config = dict(
    arch='vit',
    model='self-supervised image encoder',
    dataset='photos with spoken descriptions (Open Images, Localized Narratives)',
    train_examples=203450,
    image_size=32,
    crop_scale_min=0.2,
    horizontal_flip=True,
    translate=0.06,
    color_jitter=0.4,
    cutout=0.4,
    method='simclr',
    norm='rmsnorm',
    norm_position='pre',
    activation='relu',
    mlp_ratio=4,
    head_dim=32,
    fused_qkv=True,
    bias='none',
    qk_norm=False,
    parallel_block=False,
    dropout=0.1,
    inner_norm=False,
    moe='expert_choice',
    drop_path=0.05,
    num_experts=4,
    moe_every=2,
    expert_mlp_ratio=1,
    experts_per_token=2,
    shared_expert=False,
    patch_size=[2, 2],
    layers=6,
    width=192,
    positions='conv',
    pooling='attention',
    projector_hidden=512,
    projector_out=256,
    projector_hidden_layers=1,
    temperature=0.2,
    residual_init='scaled_by_depth',
    optimizer='ademamix',
    lr=0.00065,
    beta1=0.9,
    beta2=0.999,
    eps=1e-08,
    beta3=0.9995,
    alpha=2,
    ema_decay=0.999,
    steps=18100,
    batch_size=128,
    epochs=11.4,
    lr_schedule='cosine',
    final_lr_fraction=0.01,
    warmup_steps=900,
    weight_decay=0.2,
)
Rows from block 2 of a small self-supervised image encoder, named by matrix and row number. Rows with one number belong to one neuron. Each number is 128 + 32 x the weight over its row's rms, rounded and kept within 0 to 255. All counts start at 0.
After each neuron's rows are labels from the 100 images, of 14976, where the neuron reaches its highest value: "top examples" is what is common among them. Only what is clearly more common there than usual is listed. The data: photos with spoken descriptions (Open Images, Localized Narratives).
# fc1: MLP up (model.blocks.2.mlp.fc1.weight, 768x192), inputs 0-63
# fc2: MLP down (model.blocks.2.mlp.fc2.weight, 192x768, transposed), outputs 0-63

fc1.423 [113 128 157 152  78 177 130 141 179  71 111 155 165 164 192 133  58 149 140 157 126 139 164  82 122 189 100 115 153 125 107 157  59 132  81 140 210 164 120 142  59 138  88 109  82 137  74 147 113 183 130 119 165 151 130 149  89  96 193  93 154 134 177 127]
fc2.423 [109 165 145 106  64 141  97 116  92 105  95 206 128 147  80 128 100  48  66  71 116 125 149 114 132 134 128 140 143 104 135  95 111  80 138 144 148 114 160 144 132  65 153 147 143 137 132 129 116 171 141 165  68 119 127 122 131 152 137 182 112 167 176 138]
top examples: text has "sky"; text has "trees"; text has "buildings"

fc1.105 [ 71 130 164 126  86  97 138 107 154 133 157 163  91 149 116 167  82 123 169 149  98 116 157  32 140 114  93 186 131 183 124 167 155  97 126 123  92 140 116 110  41 113 173 118 147 175  88 144 139 103 150  85 149 159 155 118  86 116  87  94 124 138 101  89]
fc2.105 [150 129 136 141  88 135 156  73 142 143 139 166 123 117 176 149 111 145 101 121 174 136 106 118 101 129 181 160 127 167 100 164 113  97 114  87 146 129 116 135  65 129  86 153 164 133 106 122 134 102 196 130 116 174 141 132 142 118 115 158 136  90 151  61]
top examples: text has "sky"

fc1.544 [109  86 154 124  91  91 121 131 131 104 110 127 115 134  57 151 120 116 158  95 121 102 110 131 148 103 176 110 123 137  94 116 184 152  53 223  80 104  95 142 160 146 128 153 174 128  82 108 165 178 177 107 120  80 144 137 122  98 128 103 141 118 176 159]
fc2.544 [158  90 109  98 150 143 131  93 124 158 148  87 133 107 136 137 110 136 121 155 160 175 185 169 121 114 113 158 133 164 119 136  96 106  97 133 141 117 155 126 143 116 145 104  93 167  61 184 129 159 129  83 158 132  78 126  82 154 175 109 136  69 142 120]
top examples: text has "wall"

fc1.585 [139 131 154 196 102 173 195 104 106 165 135 119 171 111 124 122 128 145 197 138 128 159 124 139 194 144 136 129 150 155 159 125 143 104  87 169  65 110  60 144  48 124 139 127 108 125 117 139 151 103 118 137  84  72 138 162 121 110 129 117 152  95  94 114]
fc2.585 [110 151 156 124  61 187 122 114 121 238 125  96 102 194 129 116 132 125 173 127 160  84 162 144 108 141 131 102 142 158 187 124 125 180 129 159 173 126 123 132 111 138  95 132 143 135 112 185 111  74 138 113 137  90 114 168 128 167  95 102  82  74  97 123]
top examples: text has "trees"; text has "sky"; text has "grass"

fc1.541 [146 104 187 194 128 159 129  65  97  77 147 116 123 136 138 146 149 124 122 121 112 111 145 121 211 110  95 154  98 188 152 124 167 132  84 135 153 113  68  63 113 139 128 122 114 147 118 146 110 122 153 130 152  79 119 162 155  40 104 140 145 129  67 134]
fc2.541 [141 144 200 154  99 136  93 106 112 130 143 141  91 148 155 136 152 172  81 145 133 139 128 135 115 128 134 154 116 182 111 142 117 127 132 107 167  75 129 139 138 142 146 144 108 134 162 179 117 135 127 113 138 132  88 152 155 194 189 136  99 171 167 132]
top examples: text has "sky"; text has "trees"; text has "buildings"; text has "poles"

fc1.528 [153  52 255 205 109 157 182 134 126 106 143 106 148 149 199 141 105 123 111 157 147 193 166 162 117 152 104 121 128 180 138 224  64 131 144 108 134 132  74 128  84 142 115 157 127 151 107 151  61 140 133 132 161  62 105 127 108 132 103 133 155 146 120  71]
fc2.528 [161 139 173 152 148 131 128 105 146 101  97 134 146 156 156  69 113 108 123 118 145 163 146 140 101 145  68 135  21 130 144 110 137 162  50  71 197  53 134  91 114 136 128 127 145 123 142 203  89 173  76 132 142 103 110 112 134 130 182 167  95 132 133 170]
top examples: text has "sky"; text has "buildings"

fc1.277 [153 138 147 127  52  84 143 113 226  58 103 191 129 165 114 139  85 156 148 136 101 253 128 115 106 167 124 113 131 146  81 150 109 165 121 118 152 150 126 107  76 102 149 154 133 138 120 100 126 148 106 125 118 165 169 145  98  84 118 103 125 165 152 142]
fc2.277 [144 140 117  81 133  92 106 136 156 124 104 139 123  86 145 165 152 107  79 113 104 147 157 174 141 118 141 148 174 145 122 149  99 123 183 153 163 119 167 163 103 102 194 155 182  81 107 191 104 145 172 125 117 156 105 137 109 183 110 183  95 164 129  96]
top examples: text has "sky"; text has "trees"; text has "grass"

fc1.508 [136  73 188 124 116  94  75 157 175 105 140  94 156 110 148 175 112 156 142 208 175 106 155 101 115 165 151 110 132 172 117 158 120 137  84 115 115 167 116 140 124 186 114 100 157 161 105 152  77 166  86 111 107  98  98 117 139 162 181 104 121 145 175 116]
fc2.508 [121  75 193 138 112 224 156  88 109 112  87 114 120 106 141 125 175 128 164 180 115 125 162 167 125 179  97 120  85 190 132 139 110  97 109  66 132  66 159 123 139 128 146 139 142 159 149 176 101 166  78 127 149 123 129 140 187 162 172 155 112  92 127 163]
top examples: text has "sky"; text has "trees"; text has "grass"

fc1.644 [145 127 158 165 117 176 170 151  80 196  91 157 205 147  96 158 112 163 163 154 172  92 170 163 117 108 104  94 110 157  96 136 110 163  86 179 119 183 103 188 144 165 103 165 121  88 119 187 129 116 149 117  97 122 168 170 115 123 110 108 196 130 194 186]
fc2.644 [ 84  97 165 134 134  44  96 159 153  95 198 150 107 126 178 167 163 144 108 113 131  96 120 145 117 182 129  88 129 153 137 131 151 159  82 118 120 119 136 138 159 165 167  96 172 128 143 106 120 119 136 134 170 134  57 125 153 170 170 158  94 153  94  92]
top examples: text has "wall"

fc1.581 [101 175 169 120 122 115 143  78 118 163  78 149 115 107 189 156 128 116 153 134 131 164 124  78 129 104  64  99 134 173 131 164 169  86 108 124  79 158  98 122 165 140 152  78 191 128 184 141  78 122 143  94 146 110  68 168 147  78  86  77 167 132 103 115]
fc2.581 [120  96 181 156 110 113 107  78 167  80 152 124 158  82 123 151 102 175 162 120 114 151 140 124 113 175  81 193  87 111  60 177 140 107 134  56 200 156 160 122 139 124 154  89  99 117 138 151 129 140 176 125 134 122 163 112 149 140 149 117 109 122 178  95]
top examples: text has "white"

fc1.395 [161 103 230 138  93 122 154 120 142 119 145  74 160 149 114 127 107  94 152 117 137 117 194 148  97 156 118  98 161 160 132 215  61 126 160 172 133 152 124 126 118 102  97 169 166 103 143 109  70 159 126 112 125  92 104 113  58 146  92  71 120 128 153  84]
fc2.395 [ 97 173 146 132 134 167 134 127  96 113 117 154 183 114 116  50  86  85  86 157 121 197 129 120 126 107  92 167 128 157 181 107 118 105 116  90 147 126  98  67 138 119 109 177  81 147 114  94 137 186  66 174 101 107 143 130 153  77 164 142  95 151 156 125]
top examples: text has "sky"

fc1.34 [107 136 158 132  63 110 113 103 160 102  77 124 147 128 106 180  56 158 134 157  74 198 132 108 151 119 180 155 108 163  79 167 113 123  77 142 112 104 121  93  46 115 141 171 147 131  46  90 155 168 141 118  95 176 175 107 106 123 160 115 126 154 165 125]
fc2.34 [145 125 151  89  99 100 129  87 145  81 105 145 164 139 171 151 108 126  57 142 105 221 103 142 117 109 158 181 114 158  94 169 104 118 138  55  93 125 113 144  75 135 152 153 167 136  42 164 133 158 171  81 107 166  70 134 136 118  95 142 161 122 156  77]
top examples: text has "trees"; text has "sky"; text has "grass"

fc1.25 [127 139 153 218 166 118 144 112 147 197 162 154  93 125 146 146 120 121 141 108 154 136 129 147 100 120 101 130 114 163 155 139 134  71  63  92 118 102 112 165 132 211 138 122 198 138 144 157  77  51  60 176 138 104 109 148 133 137 110 115 134 135 107  90]
fc2.25 [141 181 164 117  73 112 162  44  86 225 160 113  57 114 100 185 199 147 115 131  96 162 122 162 114 105 115 103 179 176 145 149 123  55 145  97 141 113  92 180 142 135  58 143 117 124 142 147 142 110 126 114  87 171 168 140 137 133  91  96 127  84 154 143]
top examples: text has "white"

fc1.433 [120 152 164 129 157 142 100  94 113 104 117 170 152 156 118 215 133 149 157 138 106  73 114 121 154  85 106 140  93 139 135 128 208 149  88 146 130  89 101 136 112 108 142 118 117 115 116 136 157 124 153 117 126 101 161 182 120  72 155 119 144 129  95 115]
fc2.433 [161 151 121 150 128 111  86 164  90 172  93 172  90 168 186 107 106 168 129 161 124 117 100 171  72 146 138 106 111 164  89 116  81 164 169 160 132  80 116 181 125 144 128 135 124 101 111 156 108 151 134 119 170 163  59 142 135 159 198 102 115 132 150 161]
top examples: text has "wall"; text has "sitting"; text has "table"; text has "lights"

fc1.270 [103 114 137 189 109 132 139 114 156 147 110 159 105 141 129 166  84 136 124 124 116 137  92 148 208 116 111 118 128 147 152 128 138  86  70 173 116 112 100 119 145 104 169 149 167 110 132 102  78 164 101 150 136 107 130 166  50  76 143 133 150 116 139 171]
fc2.270 [138 146 132 167 189 144 117  42 122 104 160 145 128 112 112 122 130 147 134 113 158 194 148  85 114  89 169 158 127 165 118 139 102 116 112  74 213 126 128 102  83 113 108 146 151 131 129 158 144  77 158  97 201 142 115 207 157 151 161 180  91  64 125 105]
top examples: text has "wall"

fc1.196 [149  75 151 159 133 182 194 101 105  93 118 124 118 164 124 128  91 149 140 116 153 140  89 161 168 134 169 102 143 172 131 134 103 181 143  75 170 119  78 130 113 118 131 201 163 133  95 157 124 193  88 146 112 116 112 131  70 169  71  86 127 135 195 130]
fc2.196 [115 120 143  68 103 121 107  93 152  70 111 137  78 123 124  90 130 146 159 157 152 152 128  95 134 174 113 171 128 113 128 135 103  95 130 121 116 175 143 117  81 129 124 163 133 134 168 219  94 149  88 124 235 136 139 100 113 141 193  60  94 100 163 191]
top examples: text has "wall"

fc1.511 [117 143 138 107 109 107 139 160 122 154 161 154 118 162 187 161 110 170 121  60 124 130 149 150  92 127 152  60 116 163 124 191 107 157 119 137 156 143 100 178 153 235 124 139 203 126 146 160  85 132 114 104 107 121  70 128 140 174 107 108 137  94 179 149]
fc2.511 [ 91 127 194 135 163 118 199 112 129 151 126  78  74 127  63  43 176 114 150 128 164 151 148 208 161 110 116 161  90 152 129 164 128 116 167 146 128 111 144 132 131 185 110 151 153 126 107 100 129 153  97 132 104 112 117  84 139  71 128  89 124 107  78 142]
top examples: text has "wall"

fc1.474 [110  96 165 115 108 184 145 139 194  87 101 138 125 148 189 148 109 138 164 162 130 138 114 140 176  88 190 111  99 181 138 135 122 149 112 128 168 109  40 179 128 153 152 126 132 144 112 111 122 132 127 118 116 133 106 125  98 144 144 119 154 144 130 121]
fc2.474 [103 139  87  80  89 120 108 156 132 134 133 169  64 144  99 112 116 131 123 152 162 139 125 106 153 101 131 168 105 136 112 153 187 148 143 150 119 111 143 157 129 149 158 126 163 141 147 191  98 131 146 114 180 176  90 108 126  57 171 169  90 125 115 171]
top examples: text has "wall"

fc1.449 [ 92 103 235 145  89 170 152  91 119 126 122  98 122 190 119 133  87  89 174 108 142 129 180 154 129 159 120  79 112 168 133 202 104 114 165 174 121 133 117  81  96 125 135 160 120 108  83 125  82 146 137 105 111  67 115 132  97  91 106  79 176 113 120 107]
fc2.449 [120 152 161 131 103  84 120 131  95 107 159 128 186  62 125  63  88  97  66 124 148 177 152 114 142 104 144 149 106 168 143 169 120  91 114 108 141 122 126 113 160  95 150 177  65 166 150 134 103 170  96 159 110 131 120  93 135 104 157 157  67 126 161 108]
top examples: text has "sky"