python train.py --model="self-supervised image encoder" --dataset="photos with spoken descriptions (Open Images, Localized Narratives)" --train_examples=203450 --image_size=32 --crop_scale_min=0.2 --horizontal_flip=true --translate=0.06 --color_jitter=0.4 --cutout=0.4 --method="simclr" --arch="vit" --norm="rmsnorm" --norm_position="pre" --hidden_act="relu" --mlp_ratio=4 --head_dim=32 --fused_qkv=true --bias="none" --qk_norm=false --parallel_block=false --dropout=0.1 --inner_norm=false --moe="expert_choice" --drop_path=0.05 --num_experts=4 --moe_every=2 --expert_mlp_ratio=1 --experts_per_token=2 --shared_expert=false --patch_size=[2, 2] --layers=6 --width=192 --positions="conv" --pooling="attention" --projector_hidden=512 --projector_out=256 --projector_hidden_layers=1 --temperature=0.2 --residual_init="scaled_by_depth" --optimizer="ademamix" --learning_rate=0.00065 --beta1=0.9 --beta2=0.999 --eps=1e-08 --beta3=0.9995 --alpha=2 --ema_decay=0.999 --max_steps=18100 --batch_size=128 --epochs=11.4 --lr_schedule="cosine" --final_lr_fraction=0.01 --warmup_steps=900 --weight_decay=0.2
Rows from block 2 of a small self-supervised image encoder, named by matrix and row number. Rows with one number belong to one neuron. Each number is 500 + 40 x the weight over its row's rms, rounded and kept within 0 to 999. All counts start at 0. Numbers have three digits each.
After each neuron's rows are labels from the 100 images, of 14976, where the neuron reaches its highest value: "patch colour" is the nearest of a few named colours to the mean colour under the peak; "strongest on" is what is common among them. Only what is clearly more common there than usual is listed. The data: photos with spoken descriptions (Open Images, Localized Narratives). In brackets: how many of the 100.
# fc1: MLP up (model.blocks.2.mlp.fc1.weight, 768x192), inputs 128-191
# fc2: MLP down (model.blocks.2.mlp.fc2.weight, 192x768, transposed), outputs 128-191

fc1.394:421499474513533476501517525500518546479468580468481506466443549455532510484491426493498490560529464518522490510441571552501528417496471536544490589505516564452406513531505511462523493502531474
fc2.394:484569473569511498478457500512524587545429456502502481440545533494445528574496548486473506564536487521497566412548526403504557476538499468481534525456519534542531415456474502470482507517440479
patch colour: black (85)
strongest on: text has "lights" (41)

fc1.544:503562459550500480465496479540532504533506466483498501486515473439482451507522505480617503438526489535421523452505477501484497462424475479563462436514476537513368508485407500545570529545538430
fc2.544:546409494493521518477533518443427483432523444504522549582477394497443460502536466485459494538503496484528490535520392460549530471562572483518550541490549507519541483488484467482549512486428498
patch colour: pink (37)
strongest on: text has "wall" (45)

fc1.45:491530502524426561447546551476519535497510550494568484437535593485517492495562424470582456570528445449512609523472477533454533392483516510486485563479519529426509515432450547456583506471422492
fc2.45:476514542508526472461530483525641493554511516436532428422513516545516449514515540474503480455552521457499490440522514524497539494560475465475532475494501494472478502477481482499407546543425513
patch colour: brown (63)
strongest on: text has "trees" (65); text has "plants" (43); text has "grass" (30); text has "bottom" (26)

fc1.34:538521420563492520492499500506575539493471551482563494478564541459509525550520459560572484490483476482438551508435515557507470470493507537517557519538533515476442440446432510537590484477489472
fc2.34:525445441523543478505497507526488496536499508531540510528527523512522516549565502569512447558518456483497480507472455548590500517515471595500462431441511555502532478476486484508506513481539484
patch colour: grey (66)
strongest on: text has "trees" (71); text has "sky" (68); text has "grass" (26)

fc1.56:529562466581500407503500504526516559545451525462535545370459523536536457544531477467483480501580494506523453423486516506534541447470480475452559509531503515496511514502438436533541516486442500
fc2.56:489513368525498505494490435496502506548526510563604484449526516536525489518515549497511451538488498481517472469548519534496525459499556539497493494542458521447422460508404478506468525494457573
patch colour: pink (38)
strongest on: text has "sky" (52)

fc1.585:525480553539436506513531494450490470527481479476495428476485501520454475467519465444509493449500483471597588475507486493629499506526485492502525495476561528531534532457423508491517479477427521
fc2.585:515476496548498485504547487499534557538528482543498518425499430506483519530536415498460505534504504459453482496531451482478623477554482452574525529477478513505539516493468489445423538538472446
patch colour: pink (26)
strongest on: text has "trees" (58); text has "sky" (51); text has "grass" (43)

fc1.329:443482541514460484429574540459523436474545537408524423458440553463545494493541431569562467524536477476453547564435543630468490453508517470550492568411519541476460541503500526537538478499497513
fc2.329:447490493454529516479556442512507517517500463462506440452486507474517477525474543496472540516519510483565475460472521380510510461477488465432475545545538451470570494496525434432492483531490483
patch colour: brown (75)
strongest on: text has "people" (46)

fc1.76:472531476558497466475501558490479475502511567539494509404489541496475476486493469519543540466488504517518477538484582472522547407447515432483493540391438476417531494440440525508534521463575448
fc2.76:530488477502553497527521522520435456483547486542539636503496441509475470516508563551495470498478485506507514547527518431508515512539463527544472458539444479494488531456467564489483522442518501
patch colour: black (100)
strongest on: text has "black" (27)

fc1.173:509544514502507485470494488549557526571452546551498504465493528574492494548475497454439520486501519480522528523518487471506619461501554517402499534453465488534578442431451466474523529475457486
fc2.173:447508505417568478458505407432514466490523437517570446436480484483556428455430484464525514549515461440611463482495522436478420465476486468556484516521523510470519506498488510510486470469477525
patch colour: white (49); pink (31)
strongest on: text has "sky" (67); text has "buildings" (27)

fc1.528:543489541506503486525487568485523495557483532554486525438462541538484501537504455488501523528472439478580492466485537466534551487568497471500577523443486466496520539470488503447511465445505440
fc2.528:497491552424458542463492540514559508456528472518498495477526451514472492476534499488551496524483532522576506461458522380534521536567525501509553475491504519470467482487496486496520493498491416
patch colour: white (56)
strongest on: text has "sky" (67); text has "buildings" (29)

fc1.222:582535479521497408483525579519469524522487555453490521441534524461444510525535470437519584498507464561487485498420578457536529491470529489452440497440519488479434503526470497524542490449470455
fc2.222:543496506573504472452507530530516508433530467475503428546561404461448515531493471495525550491535466505541526464524447490536485555532514557412492537533590502493498566493464509432534514481493363
patch colour: white (94)
strongest on: text has "sky" (66); text has "buildings" (27)

fc1.541:485567543463458463495517554550556475544456542476492431447506522539501515492437417496499496488517502560575532482490504541549587491517472462509487512501502497444526439475476469433515502533550485
fc2.541:569511402468501514455477514518523467537533537553522481457517554518511498592509488451471429466493505508536472509471565499558515449565449482460516490514517474430448520517478498481422500428573414
patch colour: white (38)
strongest on: text has "sky" (86); text has "trees" (63); text has "buildings" (37); text has "poles" (29)

fc1.187:477558508518484480534530504497500553539473507538486388462528558519463532463485484449525537518506528538488487528517513494495523446439506386506576531421442501568558471496485477453561510539582485
fc2.187:482577616482497518485504474537467479523461439508462443481548568471490496529455653494421496493489536492554551485552515443444405582507503485417491517439476501546534492492531499502495453521476447
patch colour: pink (63); white (26)
strongest on: text has "table" (30)

fc1.542:479566518547472479417534503554457531478476492518455539437455562533507497463530482515474510567483469477560535518488537494433588446554553406449499553498487527511542482445511517438522517516498457
fc2.542:575470420493488485484584545514501518553615544481530428484458494520440453532541491490485447477550443472478526465478496539470541467545454466485477541504566563491413494492453565562502438504463492
patch colour: brown (66)
strongest on: text has "lights" (26)

fc1.395:551496517537564473561505519537468518594446512496509481441511504528471483574523483463529503480496497521459530469525508466565571508490480447499542485485462485549477491480443488524535534434500451
fc2.395:465538490478473537452499493493505456475496453461511495440496467507586484489473498480560497544463455469573499400416569429475445484510449538512489467587576517483469498453479540518513457469386489
patch colour: white (49); pink (35)
strongest on: text has "sky" (51)

fc1.743:557594494546495440467477502509525492547414515530518474436543549543507481571506500455508483455485510516530486485511519476546472466527546373472537519487483515475474432479467507490539508443471477
fc2.743:420465459482582449454527450475567429508543420519606491460495494474504454462476480518552483540482431453522500522475527529475477489495500468534503476473585534478540541513536482506457465504532509
patch colour: grey (70)
strongest on: text has "sky" (70); text has "trees" (70); text has "plants" (26)

fc1.475:619534508587472480458499495615492565580528595444518516482529562491487542547488452544519487483472493486555532458500516498528504497530474480512578496495522448469506502476473497519536499451509489
fc2.475:544586549507528478540458505485536437515443466533479485513525497490493518544414530491474520422478464485547504446473511413564436559482496474416494496479526441535497478497485483488452470584437419
patch colour: white (39); pink (31)
strongest on: text has "sky" (76); text has "trees" (57); text has "clouds" (37); text has "buildings" (28)

fc1.156:494553552534529480435505575575537510442510524456533489463540540503515508548475505532502578467449473461474564493482509550512527440509463481462491565508429551493502522438422508501551446574618475
fc2.156:559520481446421478530485426482544494502566464527527423497506503520476450549483502480496486475495523503582469488525466509504485490492453505448502545469479573440496495514490488568486458475455456
patch colour: grey (62)
strongest on: text has "wall" (42)

fc1.449:566529508549558507461479513591492548526497504556473512480497560543475468541514461509524488484453472493514560503487495482550581479457444437491554486446479488549516440418418527510590543419527467
fc2.449:426515497456534480450474424439490498460490472517489547479463447496505506486452480444550535521509516489557495359489537409491432509530458529531484498549574482556501527460509580495537472451434488
patch colour: white (49); pink (27)
strongest on: text has "sky" (54)

fc1.511:469487475496523435527486569530479491547498475574533496485456493576494491512550530470507510517517509485495518499524501496457546476428460452475517473534438445527546537458516533434495501544559545
fc2.511:457472485493490529490435497434414477459526506485501520518468376486470550471540495584505479557548528470502443543564516544454505467550458540562471569528481532501519512515478535536524520429463478
patch colour: pink (32)
strongest on: text has "wall" (51)

fc1.454:502519474535493474527521544548543553497520525522473545416463556472497437475479474500439528487482486598492484504469551491505515447528539513487546487449532480512534548502493521427526484517440401
fc2.454:494506425455569464471468531436464523486510566577503507498458474526558518500505445501484477497543517514517446479547453514533499491534524513497487512491466403461501529572488422457536520516562478
patch colour: white (45)
strongest on: text has "wearing" (29)

fc1.167:528506481528435478473506530496527535547500545511471492457398518497484443519594430528536539505455549534527555549506545529542544489537533537574481502434492502529545465424475505532530529407529538
fc2.167:449478471520496492495505446434474479442454539528520594451426529556545441561520494548515448556531482524461439483494485511516525456512460545529525519578528451533483575508483516399485561503473531
patch colour: white (70)
strongest on: text has "white" (36)

fc1.698:447492561524537392506551528539416508511451576490486541475462539480509529512469483455484545525580463573444581482550586552520581453488489504498463532420456543479449536481491528407490519471542478
fc2.698:524451501540563537508409545490472481502491477479481474540549522429532540508488443521454490506478460511524558527517487451548478490531444521504541508504471477546559473468532485485540600502460495
patch colour: black (100)
strongest on: text has "dark" (26)

fc1.476:543520521530414536546567481446523507516498524485534465469480517488491520470536459499504502531545449520505565505522487519497550451469547504551538510487451598485457526574512492415574542464568442
fc2.476:492509525396567458483579488484551550476496526491461492423412508506537454437457438501475541512492514523530452468432465457489424472541457520468580492524475471452532513490507461485508496551475485
patch colour: black (51)
strongest on: text has "lights" (25)

fc1.710:487521480504426451520533472479567483627475556534526430455500487492441464466460462458476464524510468586483540516531479567527508506524590482541529496494516521442445531528450529461470443452480523
fc2.710:543562451462509477467536533495557577449550484502553560453519428430463485503498526498406475453500504483449464564522495534493602438472517503484528580527489489486508531497480491440473512531481465
patch colour: pink (34); white (26)
strongest on: text has "white" (30)

fc1.309:464490490502535451481553573480484479531562522475498504450438517438493457494483468537492457416480543578469495555482521590455496450473454510496486515479508492468534517478463609553500501463469547
fc2.309:553490551477478538527589495566544507475494472540504515515522494543486494509527501490538457630559436402570520527451486485537508484467514505449509514533545531534458487501513478509481465594534428
patch colour: white (32)
strongest on: text has "sky" (50)

fc1.447:544522520453479479522492563502478467529624512510502520463453517554523456467572447492464461530489555540550495480478543438514487473536468494479500480474561504464550550411450485525517482503470445
fc2.447:506510511516412514426529496440457436494498495541454528521476487528482469520530428513484506528466517543474513550537511508511519527523438483582501494420494511465522524531464471505496492539514449
patch colour: white (25)
strongest on: text has "sky" (52)

fc1.581:469517499552501483486486488515507545515403553442524456441519499526468533473556485582578497557558588490526544510521567511507533476490532526524497488530519516503504407474458575522465537476495555
fc2.581:481551534544474499468464429423547543473480460453499486527530511523456440556500496496540537428528584490517466421539509527547463584461507499454507456519540456523464504508447468487553573497576512
patch colour: white (55)
strongest on: text has "white" (29)

fc1.726:497486513575499483499515510461510535503521501445564539461527503539449458510524490507568527496529604490452523450506527501491569474532479462565516506512512573468565496471430457555533514572483452
fc2.726:478498583462436506482483552534415459559524545459456525529565551580502529483495493499460489525516556468517479517504470457474532511506460485514548445549465565471524497524535521499518424490476526
patch colour: white (27)
strongest on: text has "table" (31)

fc1.558:460452434436509494502588499499546466460502585506512558476404542503553476465531445504549513546497438437467512531424529519455508415442466550524437574541503581483533492505532463487512481502509458
fc2.558:475574496495524451452474530547423520532496482513492476397540530510462506512482518521521501463495528526495505453499539428480469474532524443441504458421537421535512477477451561469534514499480492
patch colour: black (97)
strongest on: text has "lights" (28)

fc1.270:474541460581537477446557559567517540533480542426567496474548505562501542494534490518563522514495496502477604412494523545543562479470485480568515510567400525426512499431470508508504495412551505
fc2.270:542543502565464480514491558483448500483550522445526556553565469500476482488506427482484534445505564524455529529566435482496550483494476524459530441524465466540522548526430465495552528500497584
patch colour: grey (63)
strongest on: text has "wall" (45)

fc1.70:566528492483498456494542577550486546449565528482496500481444510499449438504520453468533566479492493522484453549433526508504529503511469493465515508444503488466452533515475454519514505485561445
fc2.70:507524514505439469452524481430522525442427505464483507532477498454574524496438458496498545465573530444508527507486600539588558491505436467483559547524527515513481530512453404424499588597530408
patch colour: white (73)
strongest on: text has "white" (34)